{
  "arch": "resnet",
  "model": "multi-label image tagger",
  "dataset": "photos of plants, animals and fungi (iNaturalist)",
  "train_examples": 155796,
  "image_size": 24,
  "crop_scale_min": 1,
  "horizontal_flip": false,
  "translate": 0.06,
  "color_jitter": 0.2,
  "cutout": 0.4,
  "norm": "groupnorm",
  "hidden_act": "celu",
  "weight_standardization": false,
  "depths": [3, 6, 6],
  "kernel_size": 3,
  "stem": "deep",
  "avg_pool_shortcut": false,
  "widths": [96, 192, 384],
  "num_labels": 75,
  "init": "torch_default",
  "residual_init": "scaled_by_depth",
  "optimizer": "adam_atan2",
  "learning_rate": 0.0015,
  "beta1": 0.9,
  "beta2": 0.999,
  "max_grad_norm": 0.5,
  "ema_decay": 0.995,
  "max_steps": 17000,
  "batch_size": 64,
  "epochs": 7.0,
  "lr_schedule": "constant",
  "warmup_steps": 850,
  "weight_decay": 0.2
}
Rows from block 9 of a small multi-label image tagger, named by matrix and row number. Rows with one number belong to one channel. Each number is 128 + 32 x the weight over its row's rms, rounded and kept within 0 to 255. All counts start at 0. Numbers have three digits each.
After each channel's rows are labels from the 100 images, of 14976, where the channel reaches its highest value: "colour at peak" is the nearest of a few named colours to the mean colour under the peak; "top examples" is what is common among them. Only what is clearly more common there than usual is listed. The data: photos of plants, animals and fungi (iNaturalist).
# convs0: first 3x3 conv, stride 2 (model.blocks.9.convs.0.weight, 384x192x3x3, each kernel summed), inputs 128-191
# convs1: second 3x3 conv (model.blocks.9.convs.1.weight, 384x384x3x3, transposed, each kernel summed), outputs 128-191

convs0.116:201107078133066060201144150154142085109124119188150115114142134126103176152143174115155155083121093158165127112109108147130142153136126144109153099052127135124132127135140138092087122116101106
convs1.116:091149189110160183167151114116132145131138122116135120132134141187159112120163081153145099132123136129126164134127126157158125190133167105114117133157154177117167141150127173172135170098161123
colour at peak: brown
top examples: phylum Arthropoda; class Insecta

convs0.241:117180086147125129139137151085135089071127151068132077141085105095145126095098182089143170097075119077107131111131128169117117069082111165099171087102128133148136117055109129078110183090200188
convs1.241:162080114112115136124162140108106100094115134171134130114125135163158152075102101141154183154159126155134149063081116106131117100117122160143157190160188149110093128033062141169164157128038096
colour at peak: pink
top examples: order Charadriiformes

convs0.171:121097106111042116074123000172151146117105093156122098109096125151118117130121117121068077145132136053118147155120129132093122133086102131103134122160114130156070156126139145060143130101129139
convs1.171:121100142102094131138112088045144115133150077102128064177136081115145148077120128165137148177150090100114105152168123135132160107099128148148151087121135139118074131151165152054152123137164101
colour at peak: cyan
top examples: order Passeriformes

convs0.325:133188175113105126042108112100150078087106154111114068148084120138082119071139150135131105125202120134082126118146119162100133116135098139133052097135132130143103142079083081133145082081090141
convs1.325:071134143151101116100114136086109108089138115154094159091084116112097101099136066112064072119096105214169104112087129122105106100112096078069113198108129098093192111125112072118098102096148100
colour at peak: grey
top examples: phylum Chordata; class Aves; order Charadriiformes; order: Anseriformes

convs0.381:117103170108094121160098111102088122159097160096129149153099077137072152116142164132109110131145121041108127111115127144100137144114083154145074185101110134085133143087110102090115042156144164
convs1.381:094173110108168066131192168143070077127067037107175106101123125065086105148098111050041227091073065219171049126103119131092084146165126142090136189090131044082170096169114114094079109086175147
colour at peak: grey
top examples: phylum Chordata; class Aves; order Anseriformes; family: Anatidae

convs0.343:121104173072088083116123120110099084179062138129111135126080089106093145141169146125123116131148119079124128051111136131080125134155099125167102175121157094099127102097127136145113103100123145
convs1.343:098164060127191083143144117125077117114097014142199122090116118092084091115127064050047208124106083193137041128103142135125070127176111075112138190131103062071167083136087101099081102133121155
colour at peak: grey
top examples: class Aves; phylum Chordata; order Charadriiformes

convs0.190:149143119095174127115148081153183128100146138210152111081153130124132160129141146173176159094103084114156106144129155130161135136124124109141162064085147102167143140157158136143130104129107109
convs1.190:103099146042160111120153135164131119130073177159141173099130173113124078133098064103099133140080135160117153117104051143102148189121136115086133160143146096140131083131105112156146101106117118
colour at peak: brown
top examples: class Insecta; phylum Arthropoda; order Coleoptera; family: Coccinellidae

convs0.53:099091099122141124110138130130067124008118076103157138072140133091132136130121042104142155128133034110123138162155150090174142128128119055102128118096105067148089116083133142090161136170125104
convs1.53:108092159109124150126061096176154160106163148128138135167099200158149141107120123153152171163153129083031168108153093139160129086129138147161127130151149170149104145096070148136157153174069149
colour at peak: brown
top examples: phylum Tracheophyta; kingdom Plantae

convs0.309:086167201092114132142134058143107140121098158132119182139098078152159118173116121091105089085145181112135120112131139144150169137120087100130089163126103150103104136105159103112085071136106041
convs1.309:132174067103189133151103117174095116116124057106215109166085125127111088161136055136131186088138116190127093159092138132118137088141109111143206179125082138120108128129150143096160114141149188
colour at peak: grey
top examples: phylum Chordata; class Aves; order Anseriformes; family: Anatidae

convs0.342:102159167107125153080127085108147106132145153103120065159081126147032126128139155143142119108110142120125123138158109175102144156110123150137089065096134118143114136091103113138137074074072110
convs1.342:119149122123116114143103131129090086135150098083097161084071092091092090124118084084078096127081103203201078102099089157108103116107078098054125153086123081145146098134162110108107121069142080
colour at peak: grey
top examples: class Aves; order Anseriformes; family: Anatidae; order: Charadriiformes

convs0.119:145180085129128135136147118132149146093167112131132113126144092068143156133155124069138160124129157120088121080152166114119124111149135122130167114164113040188144142180074106161109153135125107
convs1.119:104113092054144122098097175171103151101139044156107137142099171128125090120120128157094132130122091123160133176131113107125203100138137111120158075146105134126133083158142122103180148097152131
colour at peak: brown
top examples: phylum Tracheophyta; kingdom Plantae; class Magnoliopsida

convs0.292:079116172141173141132151127126112160069132113084114193129103159094099127174100187059081106130097125109143125145120092169043096174166133206118115129140141129128141123144111103124081114165139179
convs1.292:124153090103125133075135125110088102092142086156126141141100148125096121143155115124127189078125139172169117159147172108121109173088125108131133164124165117154157120107107110125074119144160150
colour at peak: grey
top examples: class Aves; order Charadriiformes

convs0.177:127145071107152126136172140104152100103152139117144120099136107120154139134138085114150152139116065114173128087132119084159121133106165051113183117064111117141148142156146159108102117110101082
convs1.177:087121170097159122097094137141172139125162134120090081122133090103145097139097074104133106140109103153181121101079162191118191128106147112138099124109124103060130092131130105055101136146122102
colour at peak: brown
top examples: phylum Arthropoda; class Insecta

convs0.323:095116141160100115121101127111113086187096129099143052151116131105070078102149156111129127127113090107118123137110113175058124160110109173134128073075106130137135094082078095136125102068143159
convs1.323:143105071085132144092128128055083090151151071140106161071127128140120069107105102148142112108134107132173115098117134164117123145127163109120074125105117139130112155151125119141086174022103179
colour at peak: grey
top examples: phylum Chordata; class Aves; order Charadriiformes

convs0.159:121145131146149116110092135125109143133166145128158228147122087137110107085087137144165155047116122106113119193091110123132155135113072098123041130079097114120139154063068085072128060171163138
convs1.159:118148120061150095189180111121106153174124090086112101125123128097116108103100108105127156073123064186123116109136124156090138097204114117156143118100105098075126136175085146077112158122126113
colour at peak: grey
top examples: class Aves; phylum Chordata

convs0.139:177150085113065035141134109109141112079150104187163122137153128156144151153118120130166159095121036162163144160101133091160174127089119079110139119053115160137110122129137162110132129152095123
convs1.139:111178171137179129090139074174133156100077147156169107124163141125125107164122068122114112132130151114093152128093048150114148136104131137125093126128112119104148141106161145157089090120131122
colour at peak: brown
top examples: phylum Arthropoda; class Insecta; order Coleoptera

convs0.383:114161083142073150158085111181153163133092120110106110084071123114124137102139185110101130105130111086094118083126138165075114130117091192137124072132161098130061115097134127118140146073178119
convs1.383:093122131066129104066116138072095118114069086147109118096123100094085111086123064132093154161127107133180096155130080176144125132115119098056091136131149099121079125081115093154099115075096153
colour at peak: grey
top examples: phylum Chordata; class Aves; order Charadriiformes

convs0.214:180136070135121122088116105096083096104109105123132152141139136143162176156153104070103149060129105174148137153134159092162163160162105129134106152088127103129134093086106167180112141141155158
convs1.214:160187140160057134165123107114132145108111132055072124156142093124135151123128175135123135110100112104093158085131096093094151071136132144138198131120142135149139116102108176094134117142114093
colour at peak: brown
top examples: kingdom Plantae; phylum Tracheophyta; class Magnoliopsida

convs0.24:106128071100140127103146111153096127143115122148113106120103054106080106119117106145082087079073111115127058118085116125082081115133093114116065047069129106114082113112137067136111103077140140
convs1.24:085197082084107101114151142116103184104108043095101107152133158119128121121138145114142117105102130159160063122116142109081083098129090141206127138116149125124097098090097131108095092186147127
colour at peak: brown
top examples: class Insecta; phylum Arthropoda

convs0.105:138142074089135058097075092126098098036112088149151110072185168101113109132110106122140123077116032113116138164132135082130101132120148083105150112125131078170087148097111098128135121162153078
convs1.105:127118157110105151139093108155132186096132146148118179123082190147175120087148119135159107129140133115051152081162111151135094086134125151167155117160091151135089116074077158141139155194051082
colour at peak: brown
top examples: phylum Tracheophyta; kingdom Plantae; class Magnoliopsida

convs0.157:086130093109158147100151114076133122183142134117132121139144122102123119174136150077127157133097184178144119093139135152115154118148191167118169091125114107158075139143110129179076137086163174
convs1.157:092128117138130130157137214049179184161207078112208121187197089139170171115198118149128081169147095168140143140171153165138127126145085137105080124142167128063123137161066147122127121100131144
colour at peak: brown
top examples: class Aves; order Passeriformes

convs0.321:142116163124098105113155129089119096134074135117126132156073092138118139120140197142116107104160156053077135132115138175096145112124123153152103151107126135122126092094092098116116090099175191
convs1.321:148121078095167115185175114140111106149097085173248140128139125140115109118098054145133249120124106195114101117130131098126114198140138108110203190146152127119142126151075123115113112096103173
colour at peak: grey
top examples: phylum Chordata; class Aves; order Charadriiformes; family: Laridae

convs0.258:150139062117126108111121104087115078065129107121132127080159142132171157121146073132122138080115027161112116136134155059122143136134106096152131153109121092124096095065118145152139159145154120
convs1.258:138193180164066095103109091137162168102090170106098090159167121092131150138105160122101132149107117061064166054108086082085164075124126110131118094109139106149094106075139156098131111155057092
colour at peak: brown
top examples: phylum Arthropoda

convs0.154:152162153106147101154135099139107064097137072138082137048173130058126098145101170067107096114084113160149101134114120110126121158102122116086127044049110032082143094093105136123100106130147107
convs1.154:109084168108145168150119078040139202172233150158122112113092191201154127102197087155182079157160143170098198154143104152160090150140141160134049137147084208056146145199103106125138171086086124
colour at peak: brown
top examples: order Lepidoptera

convs0.235:117142142115135131133175098075161055126147072093077162100142138106138157179143133087055076086132135179122075134131132122087112153146125145119106121081116081129113078091107131141133089126140087
convs1.235:095168160199102069149122102102075117107186128084100106126113077089068149137138160090078097101080117139125092128109134072079141108088103125119117144098127083111149107121141176074098098139101099
colour at peak: brown
top examples: phylum Tracheophyta; kingdom Plantae

convs0.9:139118122091149129152151219110122096084148129146152105073174112103151198141189158126158182133067151128193134102183149091159107196172117124164057124115147094166192120205152194140154120168085114
convs1.9:119083150098041136121130166131082155115113043184162125152148171107149103121115146120115118182130139121115092174119092148126127119144146199113112136141163105073160080103140094118135091103137145
colour at peak: brown
top examples: phylum Arthropoda; class Insecta

convs0.37:125138193087164156144130161143128096163142123129161142127168105156144187136127166167153149162086184140165102120174175135170149149117120159121127129152161107193141115199156164114156116168066065
convs1.37:088084137056092165129147172098145130138148177124133111135137119124122134093149092139129139155140095143114152153126120145121087172164162139154129128123141143148167141174126063119130125114164106
colour at peak: brown
top examples: class Insecta; phylum Arthropoda; order Lepidoptera; family: Nymphalidae

convs0.224:187120124100145120170168113127141094098142094151092140089120151091145133135129138145142125088117087175174093086099128127163090168155151151122139095126153075112157096110172130077094132086097082
convs1.224:115169146115142128135141111097205112137112166059096127134161111118121162140115111124091103097070120122123151096086166116103125148084160129102136120101095115135138070157147146131135139126124091
colour at peak: brown
top examples: phylum Arthropoda

convs0.360:118145139126104101079130102131146093077126141177076091135097124121083133101124149081102110137077143210112123100118116162142136097095124131099095039077152134123100123107119138129083125079144124
convs1.360:136173106129145077102120130144050097103086089105134143063116125069102070139094096047050147127057097233217077124076028152091086100128117093119117170094124060105118061111109116103116084098161121
colour at peak: grey
top examples: phylum Chordata; class Aves; order Anseriformes; family: Anatidae

convs0.268:135147092154137166103139153120089068076132112124119067131065086104116169079133122109090163083094133110052078106135144103158138075079073114105159077132085097141138093089079131136094131083125126
convs1.268:141107130089135111110122093139126097106060104179120123122097125125111089086103105120108158103084116113133116111123049100120123143124128126162124135133148111149157123081094163124155111122111124
colour at peak: pink
top examples: phylum Tracheophyta; kingdom Plantae