{"model": "multi-label image tagger", "dataset": "photos of plants, animals and fungi (iNaturalist)", "train_examples": 155796, "image_size": 24, "crop_scale_min": 1, "horizontal_flip": false, "translate": 0.06, "color_jitter": 0.2, "cutout": 0.4, "arch": "resnet", "norm": "groupnorm", "hidden_act": "celu", "weight_standardization": false, "depths": [3, 6, 6], "kernel_size": 3, "stem": "deep", "avg_pool_shortcut": false, "widths": [96, 192, 384], "num_labels": 75, "init": "torch_default", "residual_init": "scaled_by_depth", "optimizer": "adam_atan2", "learning_rate": 0.0015, "beta1": 0.9, "beta2": 0.999, "max_grad_norm": 0.5, "ema_decay": 0.995, "max_steps": 17000, "batch_size": 64, "epochs": 7.0, "lr_schedule": "constant", "warmup_steps": 850, "weight_decay": 0.2}
Rows from block 9 of a small multi-label image tagger, named by matrix and row number. Rows with one number belong to one channel. Each number is 200 + 40 x the weight over its row's rms, rounded and kept within 0 to 999. All counts start at 0. After the name is the row's rms in percent of the matrix's.
Before each channel's rows are labels from the 100 images, of 14976, where the channel reaches its highest value: "patch colour" is the nearest of a few named colours to the mean colour under the peak. Only what is clearly more common there than usual is listed. The data: photos of plants, animals and fungi (iNaturalist). In brackets: how many of the 100.
# convs0: first 3x3 conv, stride 2 (model.blocks.9.convs.0.weight, 384x192x3x3, each kernel summed), inputs 64-127
# convs1: second 3x3 conv (model.blocks.9.convs.1.weight, 384x384x3x3, transposed, each kernel summed), outputs 64-127

patch colour: brown (72)
convs0.359,094,226,195,217,209,188,213,170,220,170,193,155,145,253,228,214,178,216,179,214,151,150,247,270,142,174,217,205,252,231,166,240,268,146,172,79,197,241,186,287,226,183,113,236,193,204,176,246,240,241,206,218,213,184,186,204,192,171,221,205,178,194,233,165,232
convs1.359,105,174,205,141,163,180,160,281,242,174,186,257,252,113,67,149,140,215,194,238,229,211,227,202,236,183,208,219,177,238,179,209,214,139,238,188,176,220,177,201,151,219,205,222,194,148,262,178,203,212,113,141,130,179,180,246,200,195,148,221,180,243,159,188,178

patch colour: grey (78)
convs0.222,094,249,283,262,229,215,201,239,192,193,139,183,191,251,210,230,171,182,198,147,250,302,187,210,212,237,222,204,150,219,199,210,218,143,177,173,229,175,204,167,253,224,195,175,239,226,157,164,214,177,151,161,221,199,196,200,198,168,202,252,203,240,265,139,197
convs1.222,090,195,198,145,186,197,220,187,245,125,159,166,226,205,201,235,172,195,129,131,209,115,215,147,153,103,153,195,190,187,152,212,225,218,204,200,208,117,186,247,251,206,161,241,238,171,191,163,173,188,234,191,235,233,196,158,155,267,219,226,235,182,208,269,235

patch colour: pink (31)
convs0.91,129,257,223,225,228,265,224,253,251,235,247,215,240,237,254,229,201,287,224,256,255,166,218,192,286,219,278,251,242,234,159,163,184,185,172,219,245,211,168,126,236,227,182,227,196,219,246,170,158,175,192,180,149,200,201,175,175,231,217,219,159,218,187,240,167
convs1.91,075,177,174,180,212,194,171,222,184,226,164,212,226,110,170,173,234,120,170,215,186,247,201,128,183,170,234,170,205,215,174,141,264,180,130,191,234,190,174,245,142,159,226,212,208,161,173,238,185,178,171,126,159,196,240,239,198,256,195,259,200,175,211,264,168

patch colour: pink (31)
convs0.13,073,144,268,183,217,143,193,109,83,187,193,187,124,130,164,181,217,254,225,184,274,161,248,177,236,172,238,175,188,147,147,174,210,192,156,134,128,179,139,180,211,217,151,166,189,193,214,170,208,122,243,182,177,211,214,171,235,225,218,195,183,246,207,160,304
convs1.13,097,188,186,173,164,246,158,165,192,166,168,244,213,96,226,168,164,224,200,160,134,187,244,249,177,226,157,221,273,162,226,210,213,184,177,174,170,217,195,189,114,187,199,178,154,265,237,152,242,223,165,193,199,214,167,266,236,221,191,155,190,160,198,167,180

patch colour: pink (33)
convs0.241,089,215,212,195,158,196,210,156,250,237,178,219,223,281,188,218,128,188,181,184,224,256,72,146,225,225,180,204,114,201,218,240,177,219,186,172,204,165,190,133,217,199,192,248,132,163,168,274,254,188,202,209,194,187,222,259,190,210,161,227,164,184,180,235,178
convs1.241,105,225,184,172,188,259,217,248,147,160,168,192,214,195,193,162,224,217,104,195,249,181,104,240,182,201,185,249,159,246,161,241,268,216,249,250,248,198,178,222,96,182,85,233,213,194,191,236,157,204,189,145,167,164,194,162,224,187,160,248,196,248,222,253,201

patch colour: grey (78)
convs0.99,085,183,196,203,190,208,206,169,153,195,151,243,165,167,190,203,178,172,200,181,214,186,259,254,170,103,173,161,197,174,177,221,208,197,151,256,119,207,186,171,143,193,149,173,181,154,182,138,248,215,176,285,152,167,155,218,208,126,194,177,211,203,173,204,243
convs1.99,100,165,197,206,200,211,214,135,159,187,169,177,148,293,266,229,111,238,230,262,147,186,160,216,177,115,193,189,177,69,213,178,192,179,202,196,148,205,171,174,148,188,157,166,183,202,249,149,199,231,163,173,155,188,135,241,164,209,239,148,243,290,156,206,240

patch colour: grey (88)
convs0.343,073,122,249,173,161,159,136,233,210,234,139,174,231,139,184,146,169,126,255,261,163,133,241,176,136,209,147,196,161,195,232,139,192,187,176,145,151,222,249,192,133,187,225,178,177,133,57,107,186,159,212,204,181,173,234,174,191,255,203,153,165,219,215,172,147
convs1.343,095,176,216,218,237,152,175,221,259,211,167,290,185,199,172,139,182,177,203,146,204,192,123,203,238,138,115,196,234,219,235,279,156,114,195,173,166,150,151,160,219,141,230,188,160,158,150,130,130,195,195,183,157,176,170,210,179,142,214,183,158,274,185,194,100

patch colour: brown (74)
convs0.258,117,99,157,188,173,177,146,187,210,232,145,219,168,143,235,183,206,148,128,135,164,173,178,213,121,227,198,209,209,204,173,188,180,184,182,251,177,142,222,193,173,174,244,118,200,179,203,142,158,170,104,227,154,161,216,194,130,229,187,190,178,148,155,235,123
convs1.258,106,195,122,212,177,227,192,229,260,215,186,216,284,189,261,262,163,167,206,199,151,186,234,264,183,86,195,246,215,228,204,165,266,201,220,246,195,193,238,167,249,146,203,187,151,153,158,244,252,184,216,155,228,198,219,176,191,189,215,204,175,129,139,165,194

patch colour: pink (35)
convs0.268,116,148,143,110,213,177,232,220,217,184,209,222,215,128,153,220,166,207,194,181,244,240,169,207,216,164,152,141,153,188,217,140,200,226,198,233,204,118,233,189,189,193,178,167,161,175,192,172,175,221,247,250,177,200,243,218,168,189,174,71,199,230,226,166,213
convs1.268,125,177,216,245,195,246,232,193,233,186,232,212,215,123,204,283,140,194,197,205,196,202,228,251,227,203,170,234,203,255,228,178,217,184,159,188,213,160,228,207,175,194,155,202,186,208,217,236,241,208,200,144,41,171,164,177,195,154,207,226,216,218,193,210,171

patch colour: grey (81)
convs0.360,080,196,177,191,199,221,168,173,164,244,149,196,245,104,250,130,148,175,131,187,187,130,164,154,199,192,165,121,181,247,229,153,112,211,186,235,180,127,230,207,245,210,191,173,141,207,236,201,158,181,208,220,191,189,206,164,220,191,224,215,199,127,142,194,187
convs1.360,100,268,225,186,196,184,215,203,215,262,175,173,265,185,174,222,198,132,156,148,204,228,141,231,243,133,140,196,262,210,257,180,242,116,180,212,117,130,217,184,220,185,238,175,158,225,113,198,189,149,200,160,100,177,161,149,194,183,193,152,154,218,208,193,133

patch colour: grey (82)
convs0.342,114,190,181,175,222,238,211,149,245,278,170,211,230,110,261,153,180,193,154,241,239,124,185,157,199,161,233,112,202,237,231,152,109,232,206,214,179,58,277,215,212,207,232,222,217,236,263,162,170,163,250,241,140,161,213,156,210,181,189,180,198,189,185,171,222
convs1.342,117,222,231,176,201,139,191,203,195,198,180,158,232,210,203,180,186,132,190,163,137,221,151,215,198,103,115,195,199,188,183,184,220,156,206,161,154,159,150,183,213,167,251,190,157,154,144,161,159,137,165,138,121,191,141,159,199,153,128,147,179,241,181,194,137

patch colour: pink (46)
convs0.57,086,102,171,199,229,180,203,97,246,162,226,119,127,109,223,250,221,185,209,181,212,186,211,174,245,201,229,218,206,232,199,217,217,113,216,231,240,189,239,162,252,197,204,259,162,155,115,162,235,220,239,227,193,195,170,156,172,234,237,166,204,197,184,218,173
convs1.57,084,254,175,162,207,175,163,187,145,202,224,229,218,75,124,219,155,179,213,208,239,215,213,193,115,240,204,251,192,264,207,213,249,209,126,163,191,218,140,244,159,206,252,189,187,239,143,227,148,149,293,205,204,154,193,188,189,196,255,152,240,224,160,211,103

patch colour: cyan (29)
convs0.171,116,235,198,152,229,190,157,81,113,185,222,147,200,195,166,212,232,226,218,219,149,214,198,215,159,198,149,132,163,197,162,198,184,161,204,105,178,225,93,196,217,203,216,161,157,171,142,231,172,166,114,218,223,185,167,159,195,186,160,187,177,147,200,219,199
convs1.171,106,304,237,187,230,228,195,193,116,201,239,237,148,241,181,176,235,164,168,199,273,169,240,216,219,242,212,224,64,109,195,186,227,230,224,196,238,187,133,254,134,191,203,188,211,178,145,182,152,201,156,143,273,152,213,198,133,251,177,203,191,172,226,209,171

patch colour: pink (31)
convs0.42,097,221,90,134,184,141,200,247,263,209,161,199,184,229,125,154,206,173,183,161,174,123,182,187,220,169,199,205,251,166,216,197,245,208,204,236,206,130,220,137,182,206,263,176,209,189,172,214,216,172,183,273,168,217,227,171,256,241,201,211,188,197,169,139,129
convs1.42,119,177,190,162,181,199,182,248,184,152,130,165,141,106,185,116,232,188,161,76,177,165,188,169,179,211,119,176,186,195,165,150,140,180,249,244,212,166,194,198,143,214,202,210,196,192,167,213,135,146,148,210,234,213,98,185,187,173,147,202,166,183,184,201,195

patch colour: grey (81)
convs0.292,104,163,198,143,208,182,146,229,147,232,204,264,155,245,158,211,203,219,251,235,159,213,176,159,214,157,191,252,173,205,165,214,207,160,187,213,206,221,192,199,240,138,194,244,167,175,172,226,190,323,236,193,173,219,225,205,226,170,149,204,189,162,169,160,299
convs1.292,088,153,196,127,133,170,266,150,175,208,192,275,187,237,203,168,139,192,180,271,229,135,176,169,175,278,177,175,177,155,189,236,163,224,197,223,235,205,221,155,167,208,252,212,199,179,242,191,136,158,177,180,206,194,117,249,182,237,156,287,230,244,194,161,131

patch colour: grey (88)
convs0.325,093,189,226,129,237,211,210,177,217,215,240,152,232,144,220,131,210,217,172,217,230,90,238,178,194,223,264,89,239,183,243,110,130,200,191,243,222,111,245,207,233,124,248,251,213,218,245,197,154,171,222,241,140,171,185,193,254,222,221,143,163,145,189,162,239
convs1.325,100,173,210,160,174,115,169,267,81,201,173,221,204,242,197,205,151,171,167,201,158,210,124,192,228,146,204,163,197,204,222,226,235,169,265,130,192,227,148,171,176,198,280,194,170,203,148,139,105,151,218,140,175,158,116,203,198,190,145,139,192,243,208,162,146

patch colour: brown (57)
convs0.105,073,184,200,173,207,208,93,208,229,233,179,194,160,198,206,183,238,178,165,160,160,210,193,232,192,211,275,147,216,155,200,183,141,205,175,198,183,190,221,206,166,150,176,151,197,186,236,170,191,206,195,220,210,116,206,216,148,211,175,203,250,179,184,172,143
convs1.105,095,188,138,213,221,227,215,274,181,160,170,175,258,189,173,160,224,150,183,218,155,186,169,215,194,176,232,255,184,133,173,156,222,206,172,233,185,223,280,172,166,189,224,180,240,221,258,187,254,214,135,170,172,223,190,194,223,219,268,178,184,135,238,216,188

patch colour: black (34)
convs0.270,138,183,111,182,167,245,244,222,267,218,166,194,181,180,224,144,164,163,200,135,197,120,235,220,204,179,169,259,155,233,189,226,245,214,172,250,212,162,198,112,178,190,227,141,180,241,213,124,215,152,157,178,131,191,206,178,148,171,167,160,163,189,188,174,122
convs1.270,128,197,154,218,182,216,142,177,120,229,243,160,213,194,201,184,226,180,225,113,239,237,221,213,200,247,169,203,230,248,236,193,197,187,227,176,189,120,162,201,194,220,170,152,155,223,170,186,215,139,109,129,200,154,151,136,126,170,193,165,208,127,232,159,181

patch colour: black (27)
convs0.271,131,182,139,120,150,193,243,222,218,175,138,185,193,181,164,167,180,138,234,165,190,154,243,151,228,178,146,260,181,218,220,236,238,205,204,176,166,232,237,96,162,234,248,174,195,183,168,97,212,206,151,222,126,147,184,77,161,165,201,173,186,162,169,132,105
convs1.271,109,192,167,213,215,176,187,213,111,224,236,168,142,160,199,153,162,160,241,136,214,221,272,179,225,237,160,182,255,227,245,207,205,246,229,106,230,184,122,219,207,276,192,208,207,252,162,155,193,113,146,170,213,227,108,163,141,205,217,212,192,112,255,213,207